From a checkpoint of a small sound classifier.
Training: 5800 steps, batches of 384, held-out accuracy 54%.
Rows from block 7 of a small sound classifier, named by matrix and row number. Rows with one number belong to one channel. Each number is 128 + 24 x the weight over its row's rms, rounded and kept within 0 to 255. All counts start at 0.
Before each channel's rows are labels from the 100 clips, of 14848, where the channel reaches its highest value: "loudest" is the band of the loudest frequency at the time of the peak. Only what is clearly more common there than usual is listed. The data: acted Russian speech (Dusha).
# convs0: first width-5 conv, stride 2 (model.blocks.7.convs.0.weight, 288x192x5, each kernel summed), inputs 64-127
# convs1: second width-5 conv (model.blocks.7.convs.1.weight, 288x288x5, transposed, each kernel summed), outputs 58-115

loudest: 500 to 1000 Hz
convs0.117 [107 140 154 126 169  95 140 158 140 105 135 108 155  77  93 138  89 122 116 139 156 146 143 131 140 121 124 137 139 148 110 136 144 153 128 135 162 148 125 126 103 128 178 145 126 109 131 145 107 137 139 162 132 131 102 159 107 112 143 162 117  82 150 124]
convs1.117 [116 120  94 120 125 127 114 140 135 103  91 137 141 123 157 175 117  86 112 159  72 161 137 133 140 155 113 145 132 122  97 106 184 134  87 130  98 106 147  81 135 168 154 112 143 109 139 129 148  99  99 123 100  84 171 155 121 157]

loudest: 250 to 500 Hz; 500 to 1000 Hz
convs0.241 [127 130 152 118 121  96 136 128  63 113 147 117 125 118 125 107 171 110 131 152 146 139 103 148 123 108 106 114 153  89 136 105 123 105 165 130 107 127 109 157 122  77  83 138 142 124 134 160 102 173 123 140 125 124 170 115 105 135 104 103 163 130  96 111]
convs1.241 [149 141 102 126 119 159 141 104 133 131 127 104 114 136  96 109 107 109 128 144 111  94 144 134 133 128 111 140 149 138  97 116 151 133 137 131 141 137 130 136 111 136 105 121 112 144 166  84 134 115 113  98 166  85  71 154 128 115]

loudest: 500 to 1000 Hz
convs0.189 [113 119 123 146 150 130 110 122 145 120 137 152 120 100 121 119 112 141 137 116 137 100 130 100 120  99 133 171 142 125 136 170 136 157 105 138 125 127 135  97 119 142 106 171 103  96 131  96 122 114 155 126 119 111 122 144 129 122 155 133 113 168 120 157]
convs1.189 [155  95 138 163 115 118 159 118 117 143 115 136 101 130 135 102 111 105 139  99 107 109 149  79 131 154 134 165 107 152 112  96  89 130 143 153 151 178 100 129 112  98 148 122  64 113 117 133 151 100 107  90 117  98 191 131 131 145]

loudest: 500 to 1000 Hz
convs0.287 [142 140 144 133 182 130 130  91 144 130 131 136  92 125 114 169  73 166  96 126 127 150 132 144 124 125  98 151 133  93 112  95 124 182 127 105 136  97 121 143  94 150 126 110 160 137 139 149 130  98 101 122 139 159 103  78 175  82 123 116 197 123  85 119]
convs1.287 [175 135 103 107 129  97 131 130 121 147 153 115 118 121 120 131 166 128 135 178  84 164 127 134 117 149 171 124 140  90 137 124 156 135 114 147  83 148 161 133 113 180 137 122 120 156  99 130 114 123 140 134 137 141  83  98 111 155]

loudest: 500 to 1000 Hz
convs0.169 [144 130 143  96 129 115 129  68 137 108 135 111  89 127  98 159  72  99 143 123 132 147 103 144 147  89 165 101 109 114 117 138 127 124 175 119 104 124 105 124 160  91  98  97 124 142 126 111 138 139 139 146 116 116 123  96  80 147  92 136 124 132 163 136]
convs1.169 [159 120 121 143  92 113  79 135 140 115 144 125 151 132 141 110 121 132 123 161 134 192 160  92 105 148 112 117 155 118  95 133 171 142 119 165 125  90 133 110 143 132  94 102 110 131 146 128  94 128 150 136 111 128 143 134  98  92]

loudest: 500 to 1000 Hz
convs0.227 [159  99 122 177 134 130 115 163 112 136 105 124  95 119 145 136 152 176 123 140 128 103 156  96 130  96  74 103 113 139 131 141 161 117 133 108 114 122 127  98 111 139 136 156 147 126 114 106 136 136 115 184 164 136 140 101 122 121 140 109  99 126  96 150]
convs1.227 [128  99 135 139 132 140 125 126 110 127 186 131 102 126 142 141 149  90 116 136 135 109 123 161 129 152 147 156 144 122 123 126 136 117  68 193 109 127  96  56 100 135 113 110 113 153 127  92 127 112 151 131 101 109 164 118 172 100]

loudest: 500 to 1000 Hz
convs0.139 [151 140 160 102 126 135 120 120 110  88 119 148 107 139 124  97 129 142 117  79 107 115 144 126 138 143 130 148  86 102  44 126 148 139 129 131  98 137 110  76 145 158 126 181 137  81 100 135 129 136 108 118 115 108 159 185 130 122  97 148 120 148  82 127]
convs1.139 [107 110 167 125 122 125 127 129 113 137 148  98 137 134 126 134 127 144 146 138 122 140 107  86  86 124 143 101 116 125 127 112 113 122 149 167 124 130 121 147 111 108 154 106 138 123 118 121 120 131 124 100 165 131 107  93 114  85]

loudest: 500 to 1000 Hz
convs0.244 [128 160 112 123 123 170 112  67 156 138 125 107 106 140 145  92  89 120 150 144 122 123 133 129 136 103 138  96 181 135 106 126 139 124 148 112 156 121 128 133 123 134 120 134 162 135 120 139 116 142  77 181  93 135 120 120  69 135 140 111 158 133 147 102]
convs1.244 [149 133 116 115 166 114 178 111 123 133 156 149 121  73 125 118 146 117 118 146 125  95 123 163 118 117 146  64 161  87 113 179 100 107 142 148 118 143 110 158 133 147 129 125 131 142 124 120  95 162 174 127 117 138 160  94 125 105]

loudest: 500 to 1000 Hz
convs0.77 [131 141 130 114 139 142 104 127 124  92 139 140 127 124 140 154 125  70 116 121 107 150 143 166 169 113 105 155 141 123 154 174  95 128 109 164  98 143 157 134 117 105 173 108 102 133 126  87 172 135 148 105 140 128 109 117 113 148 154 140 108 123 146  92]
convs1.77 [ 54 102  91 135  96 117 151 170 151 140  84  99 145 121 126 134 122 114 147 152 125 140 110 103 163  84 113 138 123 126 118 101 143 136 151 116 119 147 126  65 102 106 101  78 133 106 159 146 121 101 101 129 103 127 118 112 157 126]

loudest: 500 to 1000 Hz
convs0.133 [ 98 110  95  90  98 153 150 125 138 117 111 117 161 136 120 129 122  97 108 140 129 145 154 111 162 135  83 114 123 109 123  97  70 130 135 148 134 135 165  93 148 140 106 115 141 132 125 138 104  90 130  68 121 120 112 101 145 155 132 148  89 152 132 149]
convs1.133 [102 160 169  67 123 133 130  81 123 112 136 133 118 129 181 191 121 137 104 112 160 157 151 136 132 146 126 137 114 135 155 120 142 135 102 110 123 115 126 173 138 101 127 123 159 151  98 120 133 104 106 117  93 147 171 117 144 142]

loudest: 500 to 1000 Hz
convs0.9 [143 113 141 120 168 139 145 136 147 139 149 114  93  92 140  96 118 137 134 149 117 109 149 153 111 103 125 143 117 121 154 160 103 115 124 111 146 129 149 102 188 105  69 154 129 108 138 163 139 149 133 111  93 168 101 128 136 131 122 143  89  93 131 118]
convs1.9 [179  71 151 111 108 121 113 143 153 134 113 132 171 102  93  98 121 136 144  95 137 122 106 126 149 139 128 140 137 117 132 151 107  99 162 140  95 188 120 118 134 138 135 122 125 135 128 102 144  94 147 126 106 116 141 106 146 149]

loudest: 500 to 1000 Hz
convs0.274 [174 122 129 154 134 194 111  82 114  94 126 153 161 136 118  98 109 163 133 130 128 153 100  98 130 122 133 137 141  90  93 140  97 123 129 136 145 108 108 116 123 132  90 160 176 127 162 140 116 114 146 138 121 132 131 186 148 135 145 174 143 166 165 168]
convs1.274 [102 139 126 113 148 119 156 147 119 132  80  81 122 123 150 126 145 121 126  97 100 142 111 128  79 141 127 148 121 150 153  72 114 141 123 145 125 136 141  89 134 125 124 104 132 136 127 115  98 180 127 125  79 130 120 130 127 157]

loudest: 250 to 500 Hz
convs0.159 [125 155 118 136  80 110 118 107 155 130 180 109 136 139  80 143 118 131 100 124 145 126 134 143 133 138 122 115 142  88 128 161 112 126 143 103 154 110 144 152 136 151 120 111 138  86 123 107 125 157 148 121 115  95 125 122  98 126 138 117 136 114  97 122]
convs1.159 [137  99 132  94 119 115 164 102 132  73 118 142 133  99 155  97 108 123 165 140 124 132 110 164 146 182 140 165 132 138 148 106 124 131 152 101  89 106 148  55 118 146 100 134 120 130  81 120 151 119 174 164 112 140 114 155 117 183]

loudest: 250 to 500 Hz
convs0.99 [ 84 153 145 118 100 112 129 137 180 146 115 136 127 116 149 130 133 138 149  93 141 131 124 175 158 126 150  91 135 157 145 150 182 124 123 119 107 124 171  99 155 139 107 128 124 149 141 117 128 146 152 111  84  95 138 146 134 141 105 122 110 126 123 150]
convs1.99 [151  99 126  63 139 128 112 141 104 147 124 104 139 140  99 109 155 130 142  90 175 137 102 146  97 151 131 111 134 112 104 125 121 111 128 148 110 145 125 105 140 135 116  93 153  79 120 154  92 147 143 133 117 172 166 142 129  65]

loudest: 250 to 500 Hz; 500 to 1000 Hz
convs0.209 [ 84 122 143 118 162 156 108 106 101 116 139 122 160 151 122 151 129 104 147 164 130 134 107 131 124 133 116 141 188  98 119 175 152  70 164 104 123 106 149  79 100 115 115 103 138 148  95  88  95 176  92 119 149 119 136 141 118 150 123 132 174 100  99 201]
convs1.209 [118 100 109 136 152 167 114 139 126 132 122 122 117 157 159 159 163 119 147 118 102 146  95 105 157 161 131 118 162 116 147 122 141 134  75  94 111 114 107 152 138  80 131 119 111 125 177  99 146 111  87 109 114 161 155 130 131 137]