A small sound classifier, trained from scratch: batches of 384.
Rows from block 5 of a small sound classifier, named by matrix and row number. Rows with one number belong to one channel. Each number is 128 + 32 x the weight over its row's rms, rounded and kept within 0 to 255. All counts start at 0. Numbers have three digits each.
Before each channel's rows are labels from the 100 clips, of 14848, where the channel reaches its highest value: "strongest on" is what is common among them. Only what is clearly more common there than usual is listed. The data: acted Russian speech (Dusha).
# convs0: first width-5 conv (model.blocks.5.convs.0.weight, 192x192x5, each kernel summed), inputs 96-127
# convs1: second width-5 conv (model.blocks.5.convs.1.weight, 192x192x5, transposed, each kernel summed), outputs 96-127

strongest on: emotion: positive; emotion: angry
convs0.113:134092084104106111141043140141074150168104163140051086141095125165148119126141154113128140098081
convs1.113:135156113091110146086049109194167133195120146155127072085128144172148106183097136156213152102099

strongest on: emotion: positive; emotion: angry
convs0.63:090113139149116162077041109197109161085066154133111060140168103120131117113108105080101169114162
convs1.63:065153135094156121141067113145194063161146143141130154060138089130110124175160147127175123047125

strongest on: emotion: angry; emotion: positive
convs0.155:234112101138168112175115121146082127149066175094137108113127095131103146131129158150137162113096
convs1.155:142135108166157091093178161116184136117162072177122097093120091164163112150183101191125137127135

strongest on: emotion: angry
convs0.157:141107152110141105177000122138143095093159172175079053100114145146151144143134137120182129159055
convs1.157:153141112124159118175077165146133141132117106119104100204092079150139113124160142153128113166144

strongest on: emotion: positive; emotion: angry
convs0.1:097169164121085111084110153099103190119108100167122151132123138169123143124099117185166139103126
convs1.1:163127076115095089142121135130118140097103140091141174139175081105129143094138114174045079108086

strongest on: emotion: positive; emotion: angry
convs0.104:147098137099103085086067085106126143143219169134111149096102145225101130075100096103170162104110
convs1.104:073147140110088088140150125162164121179105148120154101150148096136065096144135191127146141086119

strongest on: emotion: positive; emotion: angry
convs0.98:102083118170114126137078141136130109128148119127155103163131181165156140172163131119117115132150
convs1.98:101116148057084122135173098124175096114114173157094105117123171110088094112094081135085177133097

strongest on: emotion: angry
convs0.67:150159124149091091142142164184131193136102075108154140094072173112124070131136118090080141143147
convs1.67:142077116122131155153061169168147107144098154149050103096104117158155130146054079099134184141122

strongest on: emotion: positive; emotion: angry
convs0.148:196171137087104136113135163124135147079150112122110092163088121140147078123092180073158131115090
convs1.148:214148128128112155113078157133071109094103121163096131113099133150158052119107115167139126090115

strongest on: emotion: angry
convs0.146:088081075113094115024151119192160142150154091117134062073095150131127162162073143073092091154141
convs1.146:158141156166169128104084176142079157172107139184141129134101160140152119143182133179167112145161

strongest on: emotion: angry
convs0.166:191127073102131111096142162127135123101113130145136175182145079184049175114162165104122137136110
convs1.166:100140155142170069131165165172131127125153108098166080150084112080144135112139128123114094127123

strongest on: emotion: angry; emotion: positive
convs0.107:193067123136160132140145147109188096120121156139116180181188133129129150141133127190167115130167
convs1.107:119148112174072112045152101119135156099133127163135136129124111088080125137125046129104110151092

strongest on: emotion: positive; emotion: angry
convs0.121:114155151114171113121119117115103153141126121186222124061116162127106128122093142096198121013118
convs1.121:061078147127119152112114137151134135111100103175131065175145107153067152110162106160112123087094

strongest on: emotion: positive; emotion: angry
convs0.131:180190127085078198090062162155122097109146106163125060136146092081168072103110157101174140114116
convs1.131:159120155157119138170079153122110124111084156163101130149148102188057120143061108174130150165038

strongest on: emotion: positive; emotion: angry
convs0.47:146143102146156162123134062170129105126113105174155136137141066123141124143074095124143146137178
convs1.47:139145101128184153137053110235166133118146078157141162120122106129119125089151080162142153080078

strongest on: emotion: angry
convs0.39:139134149118062100159121092089130118164114099102138181102119137151123124166102114127151158145105
convs1.39:189142084141114123119109126168117160105137175134101187068128178128151099125124096101148065115210

strongest on: emotion: angry
convs0.14:138200071130119099176145157140102147178148153128176165126163105114078151155166115162158107176104
convs1.14:134161153144167120115132126124135096122136120149140120161099124117133160122137144089116109149066

strongest on: emotion: positive; emotion: angry
convs0.183:128081186126117118126115135147106181144105121131095147125100180136094101109106112125186078157041
convs1.183:148149116139112115126119078134177079140109175103177141172096172098132139199120141137123125165121

strongest on: emotion: positive; emotion: angry
convs0.94:135108175125099103135024125072108144068088111124087104153105075186121045107107197133140101137142
convs1.94:116152166111158111111083143149135132111156066167107114091091147148128102151176138177134159073146

strongest on: emotion: angry
convs0.142:143163158166115116111142141095164126118108110123123091131157128130159137114109189148098168092157
convs1.142:113109129120143121202163100108108135133111156157195129132159099157120138148128131129117159172094

strongest on: emotion: positive
convs0.191:173101158177090076155135115126088149110092172135106140099124121138108128061111084099121124087119
convs1.191:131107150111120156108141127080171119130084053193135171124128104093110139167086121029172147126148

strongest on: emotion: positive; emotion: angry
convs0.0:120105126161104096175073077059145165159153178092126209100076086135128145123088136049066157096103
convs1.0:137075079032063149120095115138109122155139088093170074146169121133152079140103115159115076122132

strongest on: emotion: angry
convs0.137:121069147186088103137115176088172113162136110127192098088180154136128116118160114165117114161073
convs1.137:115117120139072151132094120104165106117105086121109142158182106136177115172121134102133147132166

strongest on: emotion: angry
convs0.91:157081054171090139111087057155096101180111128158116100105104136118049080097127162198152145164104
convs1.91:098155108145122122106138087115119171102102133087166155148181115107069125139113095135080083135135

strongest on: emotion: positive
convs0.174:255111131142098125147160053119066146108120106153134104109059170075127052118127107094126061085158
convs1.174:181084186103172177121189144132134124082149120178135176096094154210134103143165084162114112111156

strongest on: emotion: positive; emotion: angry
convs0.170:151076159192133128123145126124159124144147102193170182058151144142162096114103108088118153121083
convs1.170:122182139148137154054112186079121151115108174138141142119120073070112137124153154168102081159140

strongest on: emotion: angry; emotion: positive
convs0.135:103119178138108096084094205147142150160134043113128072165060120123152098089089119103070081161140
convs1.135:213120098107116108070086135138115056110145135144145159159110089136085105141117101138197129153137

strongest on: emotion: angry; emotion: positive
convs0.185:149148170167152149201171084158155117049149105164171056118122120191061098105149140197131135058108
convs1.185:164117143113084121120099114111085083080152134183068123155160125103147133131120141147093153096130

strongest on: emotion: angry; emotion: positive
convs0.77:063183130121182162163142149122128124126181126175162109112118098127104129090090094180097145160152
convs1.77:138188101112059134117109129120150144120125110171120120136109167173207113177143122103187183142124

strongest on: emotion: angry
convs0.54:069164134244117152074115110109140139173114157110087165111210082123081176086116100145161114130131
convs1.54:163149173109086132122188100087101142150174176131200128102112125141189061122139091142048159148102

strongest on: emotion: angry
convs0.84:133126137114083107129132131121167151115074098108116104145179177163104102189082075166111150120142
convs1.84:072154129158160075115139183108166105133179125112136120163132123130158198099134174111119103117080

strongest on: emotion: angry
convs0.134:129088139134100088115014116133121150122126105169116090151135060085070121062163147091130122196066
convs1.134:124109100125202169162094077164105129130136092146137113124149135163118138114146167070148109112102

strongest on: emotion: angry; emotion: positive
convs0.86:158133141136071098197035200114111124151091127061125131163133140107099130065127141132137156152146
convs1.86:089163127138125090197138055137145149128144032142110142096186084072110123143105144135135134078059

strongest on: emotion: angry; emotion: positive
convs0.38:119167134101153090123115146105102145166176093135099121123104115128110171125182131120136160048091
convs1.38:096114184160176092148071115172116112091070091211118125168138111132101201108146094121141135112120

strongest on: emotion: positive; emotion: angry
convs0.62:145089099161132139075030097120112072153140159129112114105131121114126079178105188156118093162040
convs1.62:103168122110136134148102090181182120147105136075113170128139115156106094131178166145159145105126

strongest on: emotion: positive; emotion: angry
convs0.66:176101061144137107065154122130119187191153152111099144161149114125121123077158166140099133100140
convs1.66:124171131191129091175150134117099147119143158141173169120103148133148120144155093138145125091175

strongest on: emotion: angry
convs0.25:178113125157155144137080164054130136147143148126062135116138094050109171070123169148164148189137
convs1.25:172100129130131168184117171157140127133074129175129133106109105157145149165150108100119108149084

strongest on: emotion: angry; emotion: positive
convs0.85:095150122130126165095149148147120076105145158153183100142113094158152154121114089159078126088151
convs1.85:087141147164192067117075139105135112060125096134157105120095107120104163119167191099205112121130