{
  "input": "waveform_16khz",
  "kernel_size": 5,
  "lr_schedule": "linear",
  "warmup_steps": 290
}
Rows from block 5 of a small sound classifier, named by matrix and row number. Rows with one number belong to one channel. Each number is 200 + 20 x the weight over its row's rms, rounded and kept within 0 to 999. All counts start at 0.
After each channel's rows are labels from the 100 clips, of 14848, where the channel reaches its highest value: "responds to" is what is common among them. Only what is clearly more common there than usual is listed. The data: acted Russian speech (Dusha).
# convs0: first width-5 conv (model.blocks.5.convs.0.weight, 192x192x5, each kernel summed), inputs 32-63
# convs1: second width-5 conv (model.blocks.5.convs.1.weight, 192x192x5, transposed, each kernel summed), outputs 32-63

convs0.67,189,189,218,207,178,209,191,218,183,206,206,182,200,203,211,217,183,172,188,195,179,189,193,200,235,220,174,220,212,185,205,200
convs1.67,204,201,187,198,196,193,242,222,218,223,213,204,215,227,181,157,178,230,225,191,203,207,199,214,196,281,203,192,224,191,224,198
responds to: emotion: angry

convs0.105,216,205,224,196,215,213,199,207,150,196,186,185,198,180,213,218,181,204,222,189,189,159,206,230,212,174,202,197,222,191,218,193
convs1.105,218,189,246,225,167,227,211,213,205,212,170,193,214,210,174,195,168,184,231,245,190,210,185,206,151,181,199,227,184,205,180,214
responds to: emotion: angry

convs0.1,221,180,161,193,178,191,157,216,193,177,192,194,198,186,194,170,192,193,134,184,207,169,199,196,208,198,219,196,224,212,241,217
convs1.1,168,194,217,197,173,219,196,218,212,218,223,228,202,206,211,220,196,217,184,201,205,188,192,194,194,177,195,216,206,182,190,214
responds to: emotion: positive; emotion: angry

convs0.148,224,217,174,200,195,191,201,186,192,196,198,203,166,195,186,164,200,183,191,189,208,195,221,187,203,199,248,223,198,191,187,227
convs1.148,247,195,239,209,189,205,188,228,205,204,217,214,168,218,228,172,198,166,200,192,235,206,188,212,238,211,219,184,201,202,206,196
responds to: emotion: positive; emotion: angry

convs0.144,174,203,199,188,211,194,191,194,202,190,171,222,224,186,193,210,162,213,201,175,219,200,214,225,192,154,207,191,206,182,197,199
convs1.144,190,194,197,227,207,191,234,213,240,196,207,168,177,182,221,219,217,179,199,174,188,193,162,209,194,201,202,212,200,189,198,232
responds to: emotion: angry

convs0.183,210,217,187,198,203,203,196,232,252,190,180,174,224,179,235,207,216,221,185,204,189,182,223,193,200,185,233,210,203,176,185,197
convs1.183,196,193,203,220,198,192,186,202,193,172,173,204,188,204,191,170,208,162,197,203,204,197,194,210,208,201,212,161,199,218,193,215
responds to: emotion: positive; emotion: angry

convs0.170,225,214,245,210,175,199,213,190,201,239,198,214,195,217,196,208,227,200,213,223,221,187,214,151,213,188,193,194,236,214,207,239
convs1.170,149,187,198,207,194,241,196,224,199,176,184,238,189,193,207,184,194,189,217,170,182,220,183,182,191,180,190,158,231,165,213,216
responds to: emotion: positive; emotion: angry

convs0.47,151,211,193,193,173,185,207,194,193,193,191,198,184,198,192,237,177,233,193,186,210,198,228,191,169,183,213,162,195,192,197,173
convs1.47,184,204,235,176,211,211,203,210,170,208,200,168,179,177,228,221,151,155,208,218,171,155,214,210,205,217,197,186,195,221,169,203
responds to: emotion: positive; emotion: angry

convs0.106,184,180,205,173,191,217,205,205,208,199,172,187,202,224,205,170,161,207,197,205,173,177,190,225,193,200,224,228,232,178,195,198
convs1.106,213,207,207,215,180,215,185,218,202,191,194,191,185,206,244,243,165,188,201,178,192,205,166,198,171,195,199,208,192,203,199,188
responds to: emotion: angry

convs0.168,191,219,190,232,191,185,218,231,199,212,222,182,188,185,183,187,218,196,153,207,206,207,206,188,197,215,201,200,205,163,191,204
convs1.168,210,244,200,193,167,209,220,197,210,236,186,213,187,218,198,204,186,210,228,191,194,178,236,219,207,197,172,190,181,198,215,183
responds to: emotion: angry

convs0.66,212,188,209,176,211,230,163,200,214,212,175,150,195,201,225,245,203,192,236,222,191,184,196,184,177,178,169,199,226,217,189,168
convs1.66,174,219,208,205,164,214,191,216,192,190,222,213,198,196,208,212,188,233,152,221,223,246,184,185,213,194,213,181,180,155,162,220
responds to: emotion: positive; emotion: angry

convs0.3,222,220,226,221,240,151,194,174,180,216,198,174,205,199,228,198,241,193,169,201,196,197,181,178,210,206,200,219,230,194,185,240
convs1.3,200,232,212,233,171,206,186,202,169,250,223,212,211,221,196,187,204,180,202,193,223,200,209,183,180,202,203,216,210,207,226,216
responds to: emotion: angry

convs0.174,244,183,204,170,184,191,194,190,210,222,222,195,218,211,221,188,211,187,222,197,223,180,222,189,180,217,227,199,174,196,185,221
convs1.174,172,217,215,204,158,158,196,228,166,190,156,217,190,232,191,171,193,171,192,213,238,200,195,179,199,197,225,215,192,193,207,197
responds to: emotion: positive

convs0.190,187,213,190,195,202,174,232,185,209,188,193,200,231,198,189,197,213,186,163,224,192,201,214,204,214,177,178,191,229,185,208,235
convs1.190,220,193,216,205,198,205,218,189,191,209,191,183,192,205,215,211,195,221,230,201,187,198,239,141,168,250,168,173,168,214,202,191
responds to: emotion: angry

convs0.2,191,211,202,210,225,203,198,177,185,175,184,160,238,194,198,189,227,169,198,192,165,196,200,217,237,184,167,199,173,161,235,202
convs1.2,235,249,172,193,196,213,200,207,231,208,160,206,182,214,176,194,197,211,167,178,193,176,191,238,247,196,177,184,218,225,209,248
responds to: emotion: angry

convs0.77,186,218,205,200,177,194,216,176,167,220,193,192,174,199,190,180,220,241,156,228,214,191,235,206,243,237,223,225,202,223,195,198
convs1.77,211,221,167,207,168,227,221,222,219,222,222,154,201,203,215,185,205,191,201,174,214,203,195,197,209,229,205,222,207,214,171,202
responds to: emotion: angry; emotion: positive

convs0.62,194,191,205,208,185,212,206,186,158,232,165,188,218,201,218,172,194,175,223,168,220,148,202,211,175,189,172,206,188,209,203,231
convs1.62,154,198,187,220,186,223,176,231,182,176,207,188,197,197,242,187,201,201,206,201,220,162,169,191,179,216,223,181,189,185,247,200
responds to: emotion: positive; emotion: angry

convs0.81,161,219,202,194,192,242,218,187,204,189,254,207,172,191,149,210,206,200,197,188,233,218,181,195,181,241,191,173,161,223,184,173
convs1.81,190,175,197,217,138,214,230,164,175,204,209,181,204,211,203,225,209,200,213,179,207,216,199,202,181,172,226,169,228,191,192,154
responds to: emotion: angry

convs0.28,177,216,218,224,162,184,192,202,202,227,187,198,186,208,187,208,209,233,172,201,207,175,209,232,211,194,204,185,203,208,195,188
convs1.28,159,223,202,212,154,185,152,225,216,177,189,215,191,207,184,199,200,197,205,189,180,182,166,175,192,234,188,209,187,190,190,211
responds to: emotion: angry

convs0.60,198,189,216,205,202,217,201,203,184,190,207,199,182,207,204,195,171,200,238,195,199,171,203,187,189,199,219,203,209,197,177,206
convs1.60,175,192,208,208,212,219,199,205,194,213,204,163,213,181,229,159,199,196,224,225,215,188,208,182,217,196,192,192,173,181,228,198
responds to: emotion: angry

convs0.121,213,206,180,183,241,191,197,202,165,200,222,192,187,208,176,175,195,235,194,215,223,194,205,224,251,187,207,237,203,191,200,182
convs1.121,220,207,182,246,244,205,180,209,193,180,173,183,185,201,192,208,163,187,196,189,225,191,241,180,200,216,195,183,209,208,252,197
responds to: emotion: positive; emotion: angry

convs0.23,206,185,178,180,194,213,205,183,221,241,217,193,210,194,228,159,195,196,229,195,207,188,253,166,185,170,239,217,214,258,205,155
convs1.23,179,169,197,187,194,199,186,216,225,199,170,196,197,182,184,188,235,186,213,214,202,143,223,179,226,229,206,221,195,143,200,196
responds to: emotion: angry; emotion: positive

convs0.188,201,212,181,165,170,228,179,201,193,218,213,199,204,186,184,214,220,215,201,215,212,204,185,230,206,220,213,197,185,236,188,185
convs1.188,223,216,203,163,234,209,228,196,167,197,194,221,237,228,221,163,218,188,236,198,171,203,196,218,185,218,177,188,203,214,213,221
responds to: emotion: angry; emotion: positive

convs0.107,205,205,177,188,206,227,218,197,172,207,182,208,221,169,219,197,213,239,177,210,201,190,179,177,227,235,196,180,204,151,183,232
convs1.107,170,226,190,204,175,180,236,182,215,163,215,191,210,205,188,192,211,176,177,188,181,195,186,216,190,215,224,208,220,198,173,186
responds to: emotion: angry; emotion: positive

convs0.104,172,181,218,186,200,209,178,213,194,188,170,156,214,181,194,187,205,149,191,231,184,217,212,242,199,197,199,202,207,200,169,221
convs1.104,217,203,203,201,206,249,218,172,212,183,212,187,201,195,205,152,180,196,172,210,193,221,166,145,185,189,189,205,188,205,219,177
responds to: emotion: positive; emotion: angry